A small image flow-matching model, trained from scratch.
Data: trained on photos with spoken descriptions (Open Images, Localized Narratives), 203450 training examples.
Rows from block 6, named by matrix and row number. Rows with one number belong to one channel. Each number is 500 + 40 x the weight over its row's rms, rounded and kept within 0 to 999. All counts start at 0. Numbers have three digits each. After the name is the row's rms in percent of the matrix's.
# convs0: first 3x3 conv (model.mid.2.convs.0.weight, 128x128x3x3), inputs 21-27, a 3x3 kernel for each
# convs1: second 3x3 conv (model.mid.2.convs.1.weight, 128x128x3x3, transposed), outputs 21-27, a 3x3 kernel for each
convs0.1 085:522500471485475586500500521505500518501642646499521576495548501499493510499490438514508506538527504505510442542509468494503508507500465500507533500490500482466456520523501506539495566548498
convs0.2 057:501500489499500500500502496500500502500643555503503504500497495499485514500503500500430437500500444500499491441500522504513496525524548500501501497500497500498495500500498538500501509501501
convs0.3 111:505500499573505481498510508502500498499502410504501423503504486504529516479506484502518509502495500500512500539505346505500468607508494498525498501546501526505495493468490499482495498478459
convs0.4 065:455499488505500503498535504500500519470500523500488500500509504504500510273509526490505502484491497445499502525500490478514501409512566500497500579497490500544497492501508553501496507502421
convs0.5 119:502494500485499453489508300496493502510510500495500499530502502530496516493496525493514502491490504483496452507478509498509494499492485499508480501549517499509500512499501515521490477500477
convs0.6 082:528474500551498500500496484502485528505504443503480494500577509514504526544447485502498481501503500501533553333495442505506482552533518505504507502499504500501499499511499499489495601497500
convs0.7 141:503494483513493503505489493500485552496489500474488499500496498501478501500500441515444505507471500500507484499574505500515513499521592499508506489517504494523515491445544504469528516505460
convs0.8 094:491524495502502494491448492523500486500500505517478443495491500500503495505344509503501499498492475502561434508532500519515508411563458453498507556500514488496477495498504502369503500453503
convs0.9 128:483480480502499535503479554502501502489507506385480494496500498498486492508483488500499496490500508505492511500545504510511533553480500515493511496500499492517488522501500498436497559526500
convs0.10 075:501498488499501486500496534500491481509557493373511397531467496587422500616425486500524499494494506508500497491479413568450501522635532493495488500521472500498513501499525492496477347452500
convs0.11 146:362712493498507534519468524500495435549554496490503487501503495422471559448477499501501454488463494500531513474506491498475531510511513500498495491518528495493500529529472503397523501537504
convs0.12 075:506422514530500567507504494501503498495490499536504515506500500505483478501492556534500412524504515503548500500524501458528502510523537500509488494500522489499489500546471502511499464508565
convs0.13 105:500590418509501502523561528501405501374420519498484481495500506498508586499387499502498526488524410502504498482471489497354515500488500500486522499501505501506541505491579505545537495500499
convs0.14 069:517527504500404491468527497500499501507511509504497564498518518513515525500353511500494501496498458511524587502459516440507500623505493500492492471513534493461497485501500496490500500486488
convs0.15 088:512503500505443502512576539513500466520513455503575503503499497500500487500455498500505500499513501515499501527504523501490510494521468500496500501501487479432483496503502522492500505527511
convs0.16 103:503499503503519507458523488483496505490481504501485501500504501498429499500500591501488510452389488541484462502501500497502689482508500496502504505491505500500536501601523511484499500506497
convs0.17 034:499520500499533499496500507513518579499647495507484501504493503500503506500502490500502486485418508501499496490500498494503435537488498516514491487534497496502483470503490473482501495435501
convs0.18 078:512422502544495532560499384505499502502568582501499510492507508494501504409463511496521500495499500501501498313524500487495502500510497515500488500515504489500504496475519503504492502499499
convs0.19 135:503485625519495589486504503500500502512496512518479486506500514407444504499435501487518499563501445528499448477507494495495500490550497501501499472547492503531504467501549495507518504498490
convs0.20 050:503496500505554569500500498477500502501510510508531531502502498507500501500500503500500499492498497499493502484501500503518498537854506507481497495500503505481504500498500500485497501500506
convs0.21 068:500501500494510463484490492502417464512775508498538552477500493502501505497505501498526499502482472500498476502485507428500501480510489495503508503502501503539499500514508503498499514528464
convs0.22 105:451517501504574524472495504499459471499444465440396498499471485462499563481502497489506492500491483495523510500507512469508503525604518498478513488596646479500536510489565498439477502473476
convs0.23 054:502501493508500501493484500558503478501508307493499495487500498500499484500497437504506500508519500500427505494502500546555531500509502500524504499496500501500500493492503506507501500501505
convs0.24 102:501499501500429508500366530500493462492497497495500431498537505502492477483491465489499504500399461477501511503508503582500498505493514504505510497539486500500471482501500539515468388535503
convs0.25 142:547499501508481535442582501500476507499500524443501518502478464476489462503502512499490510529487574499506493499497605505507529585500502498489425510501491506499528517498497448425515500577503
convs0.26 093:484490491525511500525512485500500488496460513499503502500410436499582332499659503502492506501496500501497498420404481452477492501586499500507499492502464500500493505499503540506505501525492
convs0.27 137:502488503505646485500505486503485499546493609497537497501503512503519469500528269500498511505502471500510491536505506509504529500465505491497514500507616500441510497503487505509497500500504
convs0.28 113:520498495503507496495492446494500501505518500502531506500509497483514548466504493498499490497435507506488500499492501493499500532501508500485503511504501504500540431494499470497499499567485
convs0.29 132:495500502503493535509506503499511495589537516499488488499505513511508602575500501502508497504501513501501514514483509504497492501501499350550495501439462523501582541495513515500493475504526
convs0.30 146:496506500494499499501582503499503499510529503515522496502485498492265370499238393501500497500509500500507510486495500500488500500500496497490492498483496500486500500500502502505504500504501
convs0.31 096:506628500484492506504480499500497617493479457492417397512538507497515512489552502427485493575499496496442497500481500495489556460498501496471498522518475512515506503500502499404496496541489
convs0.32 136:499500481485488496524529500505499548500485498508569481509508489505498493496514540490413490508485521518518500505499501496666475499395489539483479481499499498517500516499504506518499502498501
convs0.33 099:522501496497494574500500487500495499467497464502501495496500485499506488499504500502507501509508481487500510503499513674546567500502335487546505512512508500467498494481483504487502503427498
convs0.34 072:503542490481549496514498490501575483622752508536572500500503487499525499496493488507505500500500499492496515500492490544518550500497500499505493483503652493511522511497494516467470499486498
convs0.35 116:507512500515509500499516507503491477495501514499504504499506500500602500508475500500498500502488501485539499500499344500501513482489498502568502500484583493518491451504509354542498512504495
convs0.36 093:494500502497500494499480478500500552494494509578527442485500501446515499499507494494499495497524496495479642516499557497505499471487495526483469479481496471493500509494508525504446497499500
convs0.37 130:500502486432496497513489499495505536405497499511500492497500500501496489478497398358493500508501433501495500504521501497505500491490507500501500500473500579500500508494596441463499497463459
convs0.38 038:508426548504438499497504480495497501481475556661601697423585491497495479500493500500398497495452397507496494499568500513487468401506640500516501466448464537582503463501447484442482499488459
convs0.39 066:507502495463524487509499507501172525539500550417505531500468501503498500500499502501646494500493512498445486498507538553502500501513474600515506511493501442504491505492479545498500474496500
convs0.40 057:500405502503500500500491508506499498507478566500483492508500493538500503708721531520500481500525499508423520549702515486501598529500499507511501500500500523509504498497500500490498498504499
convs0.41 072:503546505507497511517492457500505500490479485493496492500500509502498501479488487496500502513500516515530501511500500550551497509530510498489499502505501500494511453474501477467500509462501
convs0.42 151:507457499510520536492452503500515484476468500582496487499505488582326493582500530504504468474509508504491513500503509514502499502511487510460498499505519498554499519503504523482500507500497
convs0.43 080:537500499508504503493512496494500500496500582504487386498512491507502501520505653500486323521520491505505503489494501519498500507487499498474500493521501500506476499506497513479487500508503
convs0.44 091:521500503500510504494494495500531498503526728479506499515510499510493499499268711493345489547476498495459546532467494511577492501498546507502491539540497498513501467500551502498479484526515
convs0.45 143:505499504486521502484500498500479500497430489497497501501467499500500499501475616506493443497497502500507500474517482500501439504504502504469502527483516498500509551500506502481500487470500
convs0.46 093:454496497506477508474501500500501470505568480682571497500500406544493477502551500370541501494480508497522567502501544498521496498493499514500499500494504508504513498501502500465496499503496
convs0.47 095:499492503496453500495635499510556498512489498480500444503550500501442499504420499455492498422513496500456549499509507489502497609500502505497487503500498524496500463499500514474488575502673
convs0.48 111:500451491513508503581486504501496601477501484494464459499494485501473490501520500500459500458488500500473499498431476502795514512471496553500509498516454499481502494509465464457470503495505
convs0.49 050:500502500498406499473502485499516495528500487498308500499500516499505238409490500521516573497500491496491500674524501499522500500487508498502552498505500500518486505499494466506497481502500
convs0.50 081:500490499470510554498502524492508502503500504519525522484494498501504501518496499500499512498477483544501494492420484489508554658501527512501492601480464489500503503501501599510498481459504
convs0.51 144:494519445497439500499396500430459470496382597522433482492525506498375500500498488506530514513333499483504500494502482479528484513502509497499494507601473503521544476489484465505502536511481
convs0.52 049:545478481516479481508416501509504454511556501496383550500517503500503502500479479500511497518506490500500606497499487468502500504480502505510500505517568499501507533506499532519497543503498
convs0.53 039:458552500540447501495498499498501515487499529452501433500498500500421498500500498501505491500476501503501503493488499894501500500499314501221490500551485500500501500513516494502499500527510
convs0.54 114:481496503504212519500500500500415561500252521502501492499500505500502449501499443500585506495480500533502503500513503505498498499474502504500484506511467472495503527504502496517564481491501
convs0.55 075:517500496471561499503505498532499501499461481497440493498499500498503470501500491516499535482509519495500500524502454501500470501503492499533512553514512500516506500500525500500500496508499
convs0.56 057:494500505490468487500446500501501502505500623504584500500503508500504469574493492500500479500502515498517517498499515496494489509551509504472474509494503503506500407483500498492442497500491
convs0.57 103:497509514484473562498721506500508501500537509499498528497500501502502501499500491516504499525570602502479489500477463461506498545523404506500506493499481500456506500500503495523489524479461
convs0.58 175:492579514497442509500501491501499493500500553455613508478500576497491498532475495503539510504500567449471481500506536506516499565499498498499523555502504477519494494507499494536500500571449
convs0.59 087:497506490501501510472506509501555484419501500475519508503500495483470584470499497500502500545500501529518383507500502516495459503496539488343499499479508500501430500501525414482503497506498
convs0.60 116:498502528493504503496451500499483498499455495482500443500507500510500504493498535505502505497496502495508394490479507639502500446500503494479453516382522513493229500522501527503501530493500
convs0.61 117:497446513506471501494497497500404447501352478500494482499500453492499506492504510505498423500509473506513491500489383500269500501601507477485448501509504507577519500528510468505499488536636
convs0.62 144:521505501492520525495501500499503490510504511488499498503522500508505501500474499498500512508456500489484501504514494510494554474499473462494551479454496500500500560513498489496573486603502
convs0.63 088:500497500497489500504502505498500502515521505487504498504499503505501500500509502499500497500499495500508525490499494504508580493508515510502477507504500500503503465492496498500500500502494
convs0.64 123:514498512473495513445515499500497493500499497533488527498503500501528508504448545502500511512496448505525500367475476499494483492500494553429499501504431500508495498573503479490497499466500
convs0.65 042:498489471500530498483500499501426500465511441460499523500485476439502494497496499506504506500500491453495480528477494609521585500539500496517504501532513500496516506480500492489545501497492
convs0.66 051:497534497484510497494498499501500500516468427498584512501500500500502500500499498503503541490499500513661355500500504497387435482463484497500516512500547501499507490500501494500447494486497
convs0.67 109:535519504501500506499521496499445501396581452500483501501490500506499497507499505460526483499492517486510504500476492484485504502482506458483500495554487501500500556560489552503533500575500
convs0.68 096:565482502500460502487508498498490501501500502501508504500498480500535431497514502518491506502498486502500496594498502353544528497495586514517503502501500485503499504505500496539483539499482
convs0.69 110:513485508501473495468458499494499500476558572498518566498450500502449544496499655503515450512481500499476505557500493510479454478474511500440497454555452499482483589501497500491487500477513
convs0.70 109:501519513465511562506557525498498494493319473419415484497498493480500584483481582503536489504495496509543503500516489493464506501504418496496500498496480494504513497494386503497542500496510
convs0.71 112:500500507489508500504440500500500480501378500500390201502495477501500393484462500480501500498479506498506504506522504498536530498560500517491466498498502501495384513484488501490512500519496
convs0.72 045:499434495447471509501500683500506522500517544517500464502501500500497507500503502500500502500479308499470452494447503512450487500532581520495500500474496507497491479501526500495537501499451
convs0.73 075:499489500491482494501502503526572537508564488502551509502499555496501510502500500495496401501504395432501509500501496498499496499322499501520501509500490524580548501499499486495513503544658
convs0.74 133:549499499530493499498514515525500500499499505499512423500578496510641493535421500533522500514499497513497520500477490484497498502531499490491498504501501500499502500516500528526500487497500
convs0.75 102:545503501500497488502472490500485488501482528508478487576484502489492524500500512501500449501621505486501468492534538612493555477512483477493516511504511500504519472459410507503455451543495
convs0.76 094:473413499707489445498519492506507503551512444594525498499509563498505500500519483511493489500493498499489499515498499509514503430499484500475478502496575500504506587495502504497479484499501
convs0.77 117:510481503447549525475408482505500525537374491492255351504500499516433500509494501502500523449492605514452525574568501245473497504490499528469501497499518514499477507498501502559507439504501
convs0.78 067:506503502501506498497502506529495462501491467487494507494505496526497516508500501497501627504505497519497498512501581488496482500500504509572500483469556491464486500511499501489516500498505
convs0.79 138:525386501490500441493497511549502409687497498484466510500498500498498493471503491503501478509500454505540489485499527509469504500500493501287495504481395505502492501515581502509638501459581
convs0.80 088:499501481470511501495461535528502500500545511501500472502506522520501506501499398500493510501511514513497495515523491423486500486512476502497503509501466550510501506517501500470492501502500
convs0.81 086:489418520480509503522397504503501500500581484511380493499500499656500499500510487502496516500509513479500500577491486549445649514501489501493508500503475515492501499502498373578500505543519
convs0.82 120:501497498501486449499511499468503498519530587746550500488502486504511468498501490493500509496497553500486571499488498476565511530547510497500492498499494500500510495491501521414515522507508
convs0.83 109:448497500456496484507442626508499410503477498497468543521504509500493497498570451494523556503555523506634594500502502498500501662501507499504538539492494493486482493503497504503483478533539
convs0.84 150:467500500412500467621500564497442500517499514499538430500502529502443462530500518499427503543497499496502671603494494509487500498447500499480422470500460482502486507530507496498496495517476
convs0.85 123:490544502473510456503500501489460169509473385499501582503498466490531475506496502432499505501498455550505494466493504367497401500515484497462502549500520500467495510487495497487500545500486
convs0.86 123:503540512493527507481608501501501487438485493464488492522490747500501533483496552498519504501493527508500464489504502515465527491480562500500504495480604500490502511545477507490447500497501
convs0.87 081:503513475500499470508526497500482502466487504495555496500500502338464456449489500500502500504485496481492487500500500503500501498497501498500500499516516500503500500500501500503500496499498
convs0.88 054:500501442496524574502537509508496501458457502393497433523515506500499341499497502495463494501505513460492514461522489500500511500505501485500514500538521505500500549498503509534519583496507
convs0.89 065:498522519360604501505450502483503500464467482504497494510530519506500506509496431469437500463467487501524539422507548496493455493536506503503501500481497497527502517500500503489500500500498
convs0.90 080:494444522506558446498580536460485474444440450488461510500514503509511465521454485503496501498506490501594500500499482507500502418500532460497530455527488496501479500502500500500500501504493
convs0.91 089:498499500502493501521504437504514353507500408502477562623499496507534448580500500496480482497516523499418545493465512476500494369494488500518491499532447510500504502500495502593497499529500
convs0.92 123:510506492489482499503490503499434518491493467538500498500526508461558505559598501502464500509516500454587499501502499497503491495491460495492500472408500613508505513471518416690482533490500
convs0.93 091:500494458501505507463501442501535492500516468500479466482504492480510475489496485513496506489489420501490619496479508584501499499502566500509499521504492500498500496448496500529518437613507
convs0.94 100:537514509485442506498504472501494461499470450511501515506502488499488501497505441492444565527477437492515506462542477496550500497486495471500663499470490535512454508504500507502418500499512
convs0.95 062:502518500594500531499519465464481501492442499479464453499498497458499522497482496552522510474497505527500532500504502436501528573499489500504442500495503510498510502463528496507499502511389
convs0.96 093:499519500489498500496570466526500505502517553500513500474500498494502500499502481562507510493521456490515585502599470494511493508501499546500533608592500495522500409494500500435545525485574
convs0.97 144:502499501529500446510462497499504455509515411480467498525495499501454498495548496503504587496452552503510466536562495572496545489466501500488605493470484522501479519499477502463507485470530
convs0.98 041:500498469502499504500485536501475501520498499506490526506409497503501499521499503503499501503500420500506485496500514506506454542509500501504508484501514499500494506468485498497502500489499
convs0.99 169:500527448500524471502531501500503477500499497497500474505498501515504505507531516501486499500541492499465515500499500500492461501507556500488445501496481515500529500513488518402519506473499
convs1.1 091:501499503472513457501508502485500470503500502495484506502472497500497490474415536452494437424524483542514503431559496501499499504514503499477499483557499494514420499497385550473500479487576
convs1.2 051:487493507499502487501489464435501619503371500500471455448500498493499444509514507500498390540417480513592498499558319521475505499502508492506473495495488498520499511510537500517512498543352
convs1.3 108:501515514498507504438524517474499498537446469512409500540534416505502499611503498498501494521530477504516504501504500428457470493458462497500500497498419523525475572508402553416469597499492
convs1.4 068:515478498501507500457501505530595610503430500534475505500510500515469505500521500493505528492443500491471503500426537464492497493486519456505530479538501500478545497506500530500493504483495
convs1.5 118:496509505483497499500533443473530456427507501540441547568484501523479500498490504500487501519500558494510480498488502499487512506502496510474498509496508515572469465499496504502505500439500
convs1.6 093:500501503482492498508500489508449500536540492456514509534553501496503498520481500496483500499496429500499486501518468501529485540484512500497501486501585510492495498445498517472522498518507
convs1.7 116:515399506554433504501183518498396497521532500520540499600499503528500496425451501507496498458351489539349485496502494499491501506499505499516500487537494494503503538533503500501500521465474
convs1.8 108:521564519512479546461515449500495534489494497500508499500574506500503454502496390557495505609530501514499504502485530511516485583526495490400570346518501459503503531620494451526512509485489
convs1.9 115:516388494501501520460502495506498507500483488510502512466499499500487513526500508502503497475497497484508507497513501476570500481498500493504531503505483505488487431544511500500523503366488
convs1.10 096:500489500446514494500495498500544510502500549497493493490511553479506499500504495498458500495497500509497516500500502506556501484501500500483507531514500481501507496500547493493494508486482
convs1.11 105:499504527499524500684500489500491500533477500486517497500500500508591501468502497491466538523486525498503502453501493432428435502512487464495552504500469541488516500529500559499567473513485
convs1.12 083:500509524502512518530579486507537498498547472504476427502492493500504479498490477491473519497512510481501497500472514581480445551500496484492500496488502537506497153542489432557523446525506
convs1.13 098:500507495398486516476482503498437497509375491508504487489471528463500516513506507494499487583485499521493497493471439497503491478385498483478471514497501505448502500510489528435512484495548
convs1.14 106:496516499523582500495368496498503492500500503499501548477497500500498492505504500466467500487494507491527534495499500497273531460500559501487510495485535500504489530501486502505474447515501
convs1.15 103:496503495491578497509483614485239512503519505488508506488517501524500501506432512477503521643451449365502499507560510469498458487518516446532507537527497554503515502486497501502486509436498
convs1.16 104:504499502553427456499523526495500500500573477500508494493479520503505412518513501493499457454503521498515525559498499504496501377500505604498518504503478409500501460468479500483498502499505
convs1.17 048:456497464464518499496473504497486500497500517492465493500484503526506495500503455522494496495494497607501516512371520500497500499486500504499500498498448445507490489507411505541454520547489
convs1.18 076:504495497502480485491498486513502500500443517470494501522502501510492514551505497498494530482476499516457488444501523501497510511511500512487464462500503458489529396513496520557498500497504
convs1.19 109:529500492462559512502479499511543520501473519500500491500521486461497539514486486500496482523507472514535481480499592460781568501498487439531499566531501493497506629500500468509482487499502
convs1.20 060:518551499619491500510509530498501499498599528523331520498500501453554502628490514499506514516500319592488474522481500500490503513494507502500510520491506503510494503500498456641497453553501
convs1.21 090:500522529520506514483617534477495498501469503497505480538525502497477500499499505483512490504504502501497526507527492505434489502504500506505508513508486541465502480497516486499514579485507
convs1.22 111:519483498473484512506510453500499538498530515501476501499457508516516501504520497470471500492537471508454499540489487499462524507522488507468493497477444415497518482469496497443502488497499
convs1.23 073:498504517517427562507492499509513524597510502501496500507513503501471500500500534492497512528453499513498500500493511502489534536492517501517529449513507495500498500445504499479493507523498
convs1.24 106:506498502495537511539494494497499511502373524529492500500539500508548498496435492500496502541534502481499485508501500494518508505503489666511486494497500500501501515500498531513493501446481
convs1.25 109:621339476535579442597500500496515508468471488612538498497498444500509473499458500546491491506504488509500499494486500499500500604715820533502527497499492466494510465484484494427492500520494
convs1.26 102:493500500501561500418544492495493519396498521498503429504490479499313494513547561500494501534504459500553525502454497500520625497508500528532500474493547500475497454498500504574494493382498
convs1.27 107:510442501503369498502487500490490500437503486512499498500494576490500500501501500493506500459414506510488482428476494511483517596543500502430580470542557511489500500498502533510485453501500
convs1.28 113:514491499512490500500487462513496481503492501486499569500558502457409480474495514512513512475512503500484504481504467512504528518504458504494523487471496508500506501431481501501468500514506
convs1.29 112:500500499537514478613478500469496497504478459494553577504501537445498468334500460501502506503463495501480500468499518494483522481501562492514551610511495495498499506493523501483511479499490
convs1.30 055:399482500497388501323484500489507505468505470493501561491534444530505506546491503470467504531503503473489560509498463536524488457472511493441483570547496546570506500499523499488509496503496
convs1.31 111:494500471554394461507507498509520557484510470489491502493495488512488498499487488493537510491515512487494404476515539498488511506501499489502518492482509498499527508527500502519473508508348
convs1.32 112:480500499487464479500499488500502517510438491513517499494479502515604527490475552490493500492543529522492481515591500464450521500500494488525485504506517484484495486495471502497535539460507
convs1.33 105:501532509453484493495506496500492506499481496486477529500515498483488501503492500497514499468450493500433501509470499519501548600524437527495538490500430477492500470536499497515496501500537
convs1.34 097:500510501490502503529538540490451502452497415491503507492453485490526499495525483549502435495500449540527501499500518495404447494495494497520503499501461500540501485521435501502494497498509
convs1.35 106:507466501497562504500506518481499542555500528575478500497497505466501500500516481491500508611525496474501496500537500506512500434501500499504504498549538486491405505557533492513501541498492
convs1.36 099:536510489500500500487508499512496454499500459503521487493499447501521521475484499496531480498498511498341501503462506500530499259503500457445524544589509519489500514526498492484481457501498
convs1.37 115:500535457499501500520499512518475500544500496471457510467500499519520488448508500495500496520494466556508498522501526491424514470478506499491505483499446502495494500507476504489501495495541
convs1.38 048:535499443512495461532527502495507531507498484494505493500502527505505452498499520501486483513500559472488486491499505463403455505593443479500512516493482481503507496514500500648487494507499
convs1.39 089:502552492493496500543512485535500497500501513505586501508528509493496504495530520497449504489452508493495502504517503498523511446500476488504494547494499498501350521515496500498530502477516
convs1.40 084:489504504492494499495501495513518499461513548497503500495497518537494491498472501376493483503508500590535503499500504500510652539500481503499501520504494436624464501498453497512490506499507
convs1.41 081:456501500501515493509541500496578508511535489500491492490509503501493488493502477505420505491500509385507468498500499490491500500489480502467498480371500501528499506503488507547488482468492
convs1.42 119:500578407472468520521491575559503520477499500505499526472525441386495503500523526619508503501536493500513515502483459494500634510555544497441490466493500500517500504492517502504500506420480
convs1.43 086:499570504502500405500499499499507501504545502512495502497479487499481454504501449475469498522427565540493543560525483504485466502510456451456493530435487493475503500505577459503500382439556
convs1.44 097:501498504501504483499499551499500470507408500512497495522507505488494363488498522492496499431501503517533495500512533502508501468468444496498503541502476500500443491465393489485482479473458
convs1.45 119:501504492503492514504513493503446498504487498501491483428528504497467509515499482498502519490499499587438507500509551458311412479584497503501501496521498508530552483500486516515543563445514
convs1.46 098:501484500494492508500485506524494555507499568518517529572500486500502472500473375489435500502504505472555499512491481508514466448586452500503510497500498512510372443499496550503496513496496
convs1.47 104:495497501427503490500502514500583488560502429500500503501371490502433511496496517502509485431508481484539536499379499507500487480503500526502499485500496464516515502500505502508485510524499
convs1.48 096:497492439523491498465498515546576499401489500451500499500491501478500505506506468528461465500497501490468496485532503498395454410493504502501488482500419386433482522500503500484351498498380
convs1.49 063:473501534495500499490500500498524500522495499499550499507528501500533507522508496570503493391579481451487479520528519499542498500497496500499500510482505515479488501490488481504494479505501
convs1.50 095:500502500499533532502488504494476502590513500507482475518499486586499497521504496422502569536491499502493547506502500515531531500556494498500551493497500508514501477529506554433496465481500
convs1.51 119:500543479506464483505547509419574503501500500501566515494494505491542494500503498496498501408516467483519544492581501495464504500479473520499557498487486572481490524496501475552498500494508
convs1.52 056:501522497466491508519552479519498499494503489501500491530503495500481491434500502496495498557490535499522473497493473472447511501493499508447510500500499583525522499497520426507535500529528
convs1.53 055:500490475474504539498518519487449489512523679508505500500497462499492502524552499494486494489488505507506497503505491502506451503494561499535499423497494507499502496500503501500500501487572
convs1.54 097:510500500509527501480500512492510508500568499502506515512499532479494492497512505509500496654530486496509482501503497503493501288516555497500499520488422495515499499444485501514500497497499
convs1.55 093:758504495527507475500508474492458514501524502500498487527504508490496541510499496472548513490511497495498497574562515497525506511507500497494501489500399496508500419520525502457530502433373
convs1.56 082:477499486501500488548498488458568512437522475513504504519394505585496501470499492515501498503597485553501501546484500498494499524453494503482483518492508506493508476447501500617501500447593
convs1.57 102:498527505497505509503500500500500493499498502503374496499499501514497500513558501499500508502411504504500501598502490468510590489500563494443500494483501497497497499548499542367465571492500
convs1.58 127:607471494499493509500498489489477491486499472398533487509500474483492515503510465495501506505468434499528625497513628494362537502506496504502551484473507497500496499500468501505491498501465
convs1.59 104:483498500499498504504490510501441504522504502508491499507481500472519506512488565491495521509472529529504514449418615489500499499497505474494501500506486556510500457488504499482504511477456
convs1.60 102:490493493506520503495467496600500493501510502498509573505493510500492494501493499510537497497496497500505499443553480546471480496494564507498498500488509524500464501480507486498497499488498
convs1.61 106:500488500500554504506501500511488499501614519424502487497498500550497577505499491473500506506501499543527501500478497499510499565539542523499642540495478495498497488498502514496706482488472
convs1.62 164:509495503486481486516501499500497500531554502502503508480494501513500493498490503460499502501509497488506532499530501512517505489534500507503518479500514503485500500498514409499500499502501
convs1.63 082:502514483501501650465500502500500499502483502500500504504509501498489500373486627500543525495500500529487485421454500329530473485478498459490500394502494500506497533521500483435498492471516
convs1.64 111:500424540500575510498508552473477507500488502500476500503498512505490488531498488487506492410505526504501541533500512485500499371512492500501500496520513498505599501501500508506506570510508
convs1.65 061:536373472493501520513536488503523520493477529501500515484520510430500502530495491502465501434512518490488489492500503724501507500500503503426466499503503468505498498558486497502502505497492
convs1.66 083:500496527480501520502502500482484500599499500541492474499498495469412500499554526500554497573455472339492500500500506497486517523500498484569496539513537501493500500464450434500556499568486
convs1.67 109:509491477518501488505480522473499507486411499495511449506475453528487499497519513551500495405581515474491434509501327499500499501513508484413501501475370501614495500474513482483547486498602
convs1.68 091:497497508496468509495466501500483500501518512486498490492500501501513500485500503548496501465495581495502501489500622499499475630506403500494499504500494458510364501516495500501476492490495
convs1.69 114:505542490504587522504502500492717486498504469495456497522386525508489463475490509476439502500498534508498502444496500443478500501561527513497437498504482509500497500481626483497528548628475
convs1.70 121:541502500451615500487497480489539500496421489479527500483501495501508498518520501500503507496496493478493506540355505499390500507535495433501502487535478487511498478504439500501523481511527
convs1.71 123:486500500491500521493493484500498500456501495507465494479495500500499499449490517479499501498516491501500498506499453505551580507495500501561502505515510511508520494418503499499500472500513
convs1.72 059:529501514498549518501523461430484524565510504464469323503509462532504494517568491553524488493517500500522488502520498510548499471501494504495464526495487505500588500444529499348498498507511
convs1.73 091:453460501565552517569502504507479458484454456502461516494477417511499514475500524502500491511515504499509533497474511452502503465497438500512498606568552481534508501500507495550422500512519
convs1.74 128:469562469498500528500499530514502501501558500517478497522510500499498536591398483500500502486493499497501473500479444503493505493500502501485500537500517499485487500562503499530490525503505
convs1.75 123:525500500504489500501505456496515502426515515484504506494500509496500510512502495498501514483500527476534498566518501493491420433492445569495501494502528472498505501506495499466512485590498
convs1.76 095:490482492502498492500513486522501504627497539495482506516506493483500490502500454501502498483412502498501516506469490500510469456506607499523493501525503456506494504500510483496554501486488
convs1.77 119:499515499509491499418499500498745496510503502521480486546504499501506500436650474527490496468449482485485508462500507490503577502445477485499501519500511470500606527499540514499510500405517
convs1.78 089:501501505470503501502483485487499521500478500494493503501493546497507489524524498474495505510527487436623503493565500499503372499492505537528500493422479558501360515502499515464500496456502
convs1.79 128:527534500499517508585504499503507525505499505514358493502426500494491507499521482471523480515509499482508507495618496488579458535489530511497500460496496532493511487490444495501471503498489
convs1.80 107:500501509441498489501479500613500500508504494431491500490501431496504461500566516500495514497541455533504499506500497502500516498467512499497500498512508504496491500489500490538483527532505
convs1.81 093:499510502502475548502469506500510550498524446500514495497500500499528498496482466499503501541464499499499538708499513491484495552505500527505517501517498512500488577501501474516502499495531
convs1.82 109:511500501492559501498479562485497505578457551500489445502498483503499500500482499498500485519512513545533500505495529498475501444501505536507500455497434499629505495500463555478472501554492
convs1.83 102:478502501496447503526499483486492495570506502531494481495499497441491539516506500507480508499621500483500500485548554500507493500496464525501495497511477484417483517462493469488500429436505
convs1.84 118:491525499522478502512499538500500502524499500478448544487487502566464502496500510507500505507543492483481489525476472500357499492497500509504493499464487499483556557487498490498494499490548
convs1.85 117:499498510500499502499493498494500500517498511574500531500500500503459492503506501464495485506499484501501500492496483505574498489500519541504506545511498540487500494517508449500472509500500
convs1.86 109:595490538495473501499450502496553502534500487500497465518532497346532502476516564524554500482455506510487500502468537516481520500510445510490512511556465506535484505533624477500498461492499
convs1.87 106:508515490517503496495468480482438452447532497492523501480502486500517501429482499711591408501454430467490501483436491518661495502514499523503492500518501516507500464511500488494493502704498
convs1.88 073:506479530361468521492495497500490500483502502499520424569487501500500537501515501510500496499519484552486504508504500491507499499489543497507500478506472500485518493475508499512482501480481
convs1.89 083:502539499494487500498506489492501500550512499502503599506460495457450484579527508332471526449436563480515506460497500452448485502580519523508502499435500491478513525502500475498527521258510
convs1.90 095:507450498484503500505515503482500471501497536479481499497500481496518515521523496516521554498513500493497495507633480508540501501522496500488500495473485509497473472526529529483570521503497
convs1.91 095:493487481476503514503500499499533509563494505519550501498491497481537502504544489518502499578493498498512445481495484498508475511501493497511511536499518507493500471489547503530495469498499
convs1.92 141:500476470500476512492502497503498490500573443498498497498476506476500489499496501496510500499521477486503505499462476497305479500501497501514503501500466494500501500497484508483500500505501
convs1.93 082:507511495510510497489500465500508452543502509500502498501527510471502473520500497494483495473496524498508505422483497520506494500391562479521498490518494500504584499510516487501570501488480
convs1.94 120:497500474511522514482498510458511523521530522470505412536524506485500463544509507501499499498499505452596488500518464519511498506419546499500490504501496542500502405505520500487425555526493
convs1.95 084:502500470501569520500497348456499460499501495567520503497511500500501499499498512499500475501500500489607484500489477440465504471489493505467512503403482508500498483505475502468534317516496
convs1.96 119:497515540495492510497518490494454492465500434499497505499500501497501537505497500500532489477511493475519515466502500460504501527291487501500498492505479488502506503510502497503477502418508
convs1.97 121:520500505539559502481505499377506540686489513531449499501501556505491500490498501588495479485501571505479446494519552544500490500459508539500492536504500474497503531592515513498483534502504
convs1.98 056:556510500498502540500471510493410510506500496494495487468523547484506501506501500527440500497471519500502466505495495499520500501502502513555503498514582492530480496498518595499476498518501
convs1.99 119:498502549490489457547488489520500520487503500499507500499513498475445500517500500461547500502517485502501500512496459483551456500477505629491502378500502496505500530500504515502556490514497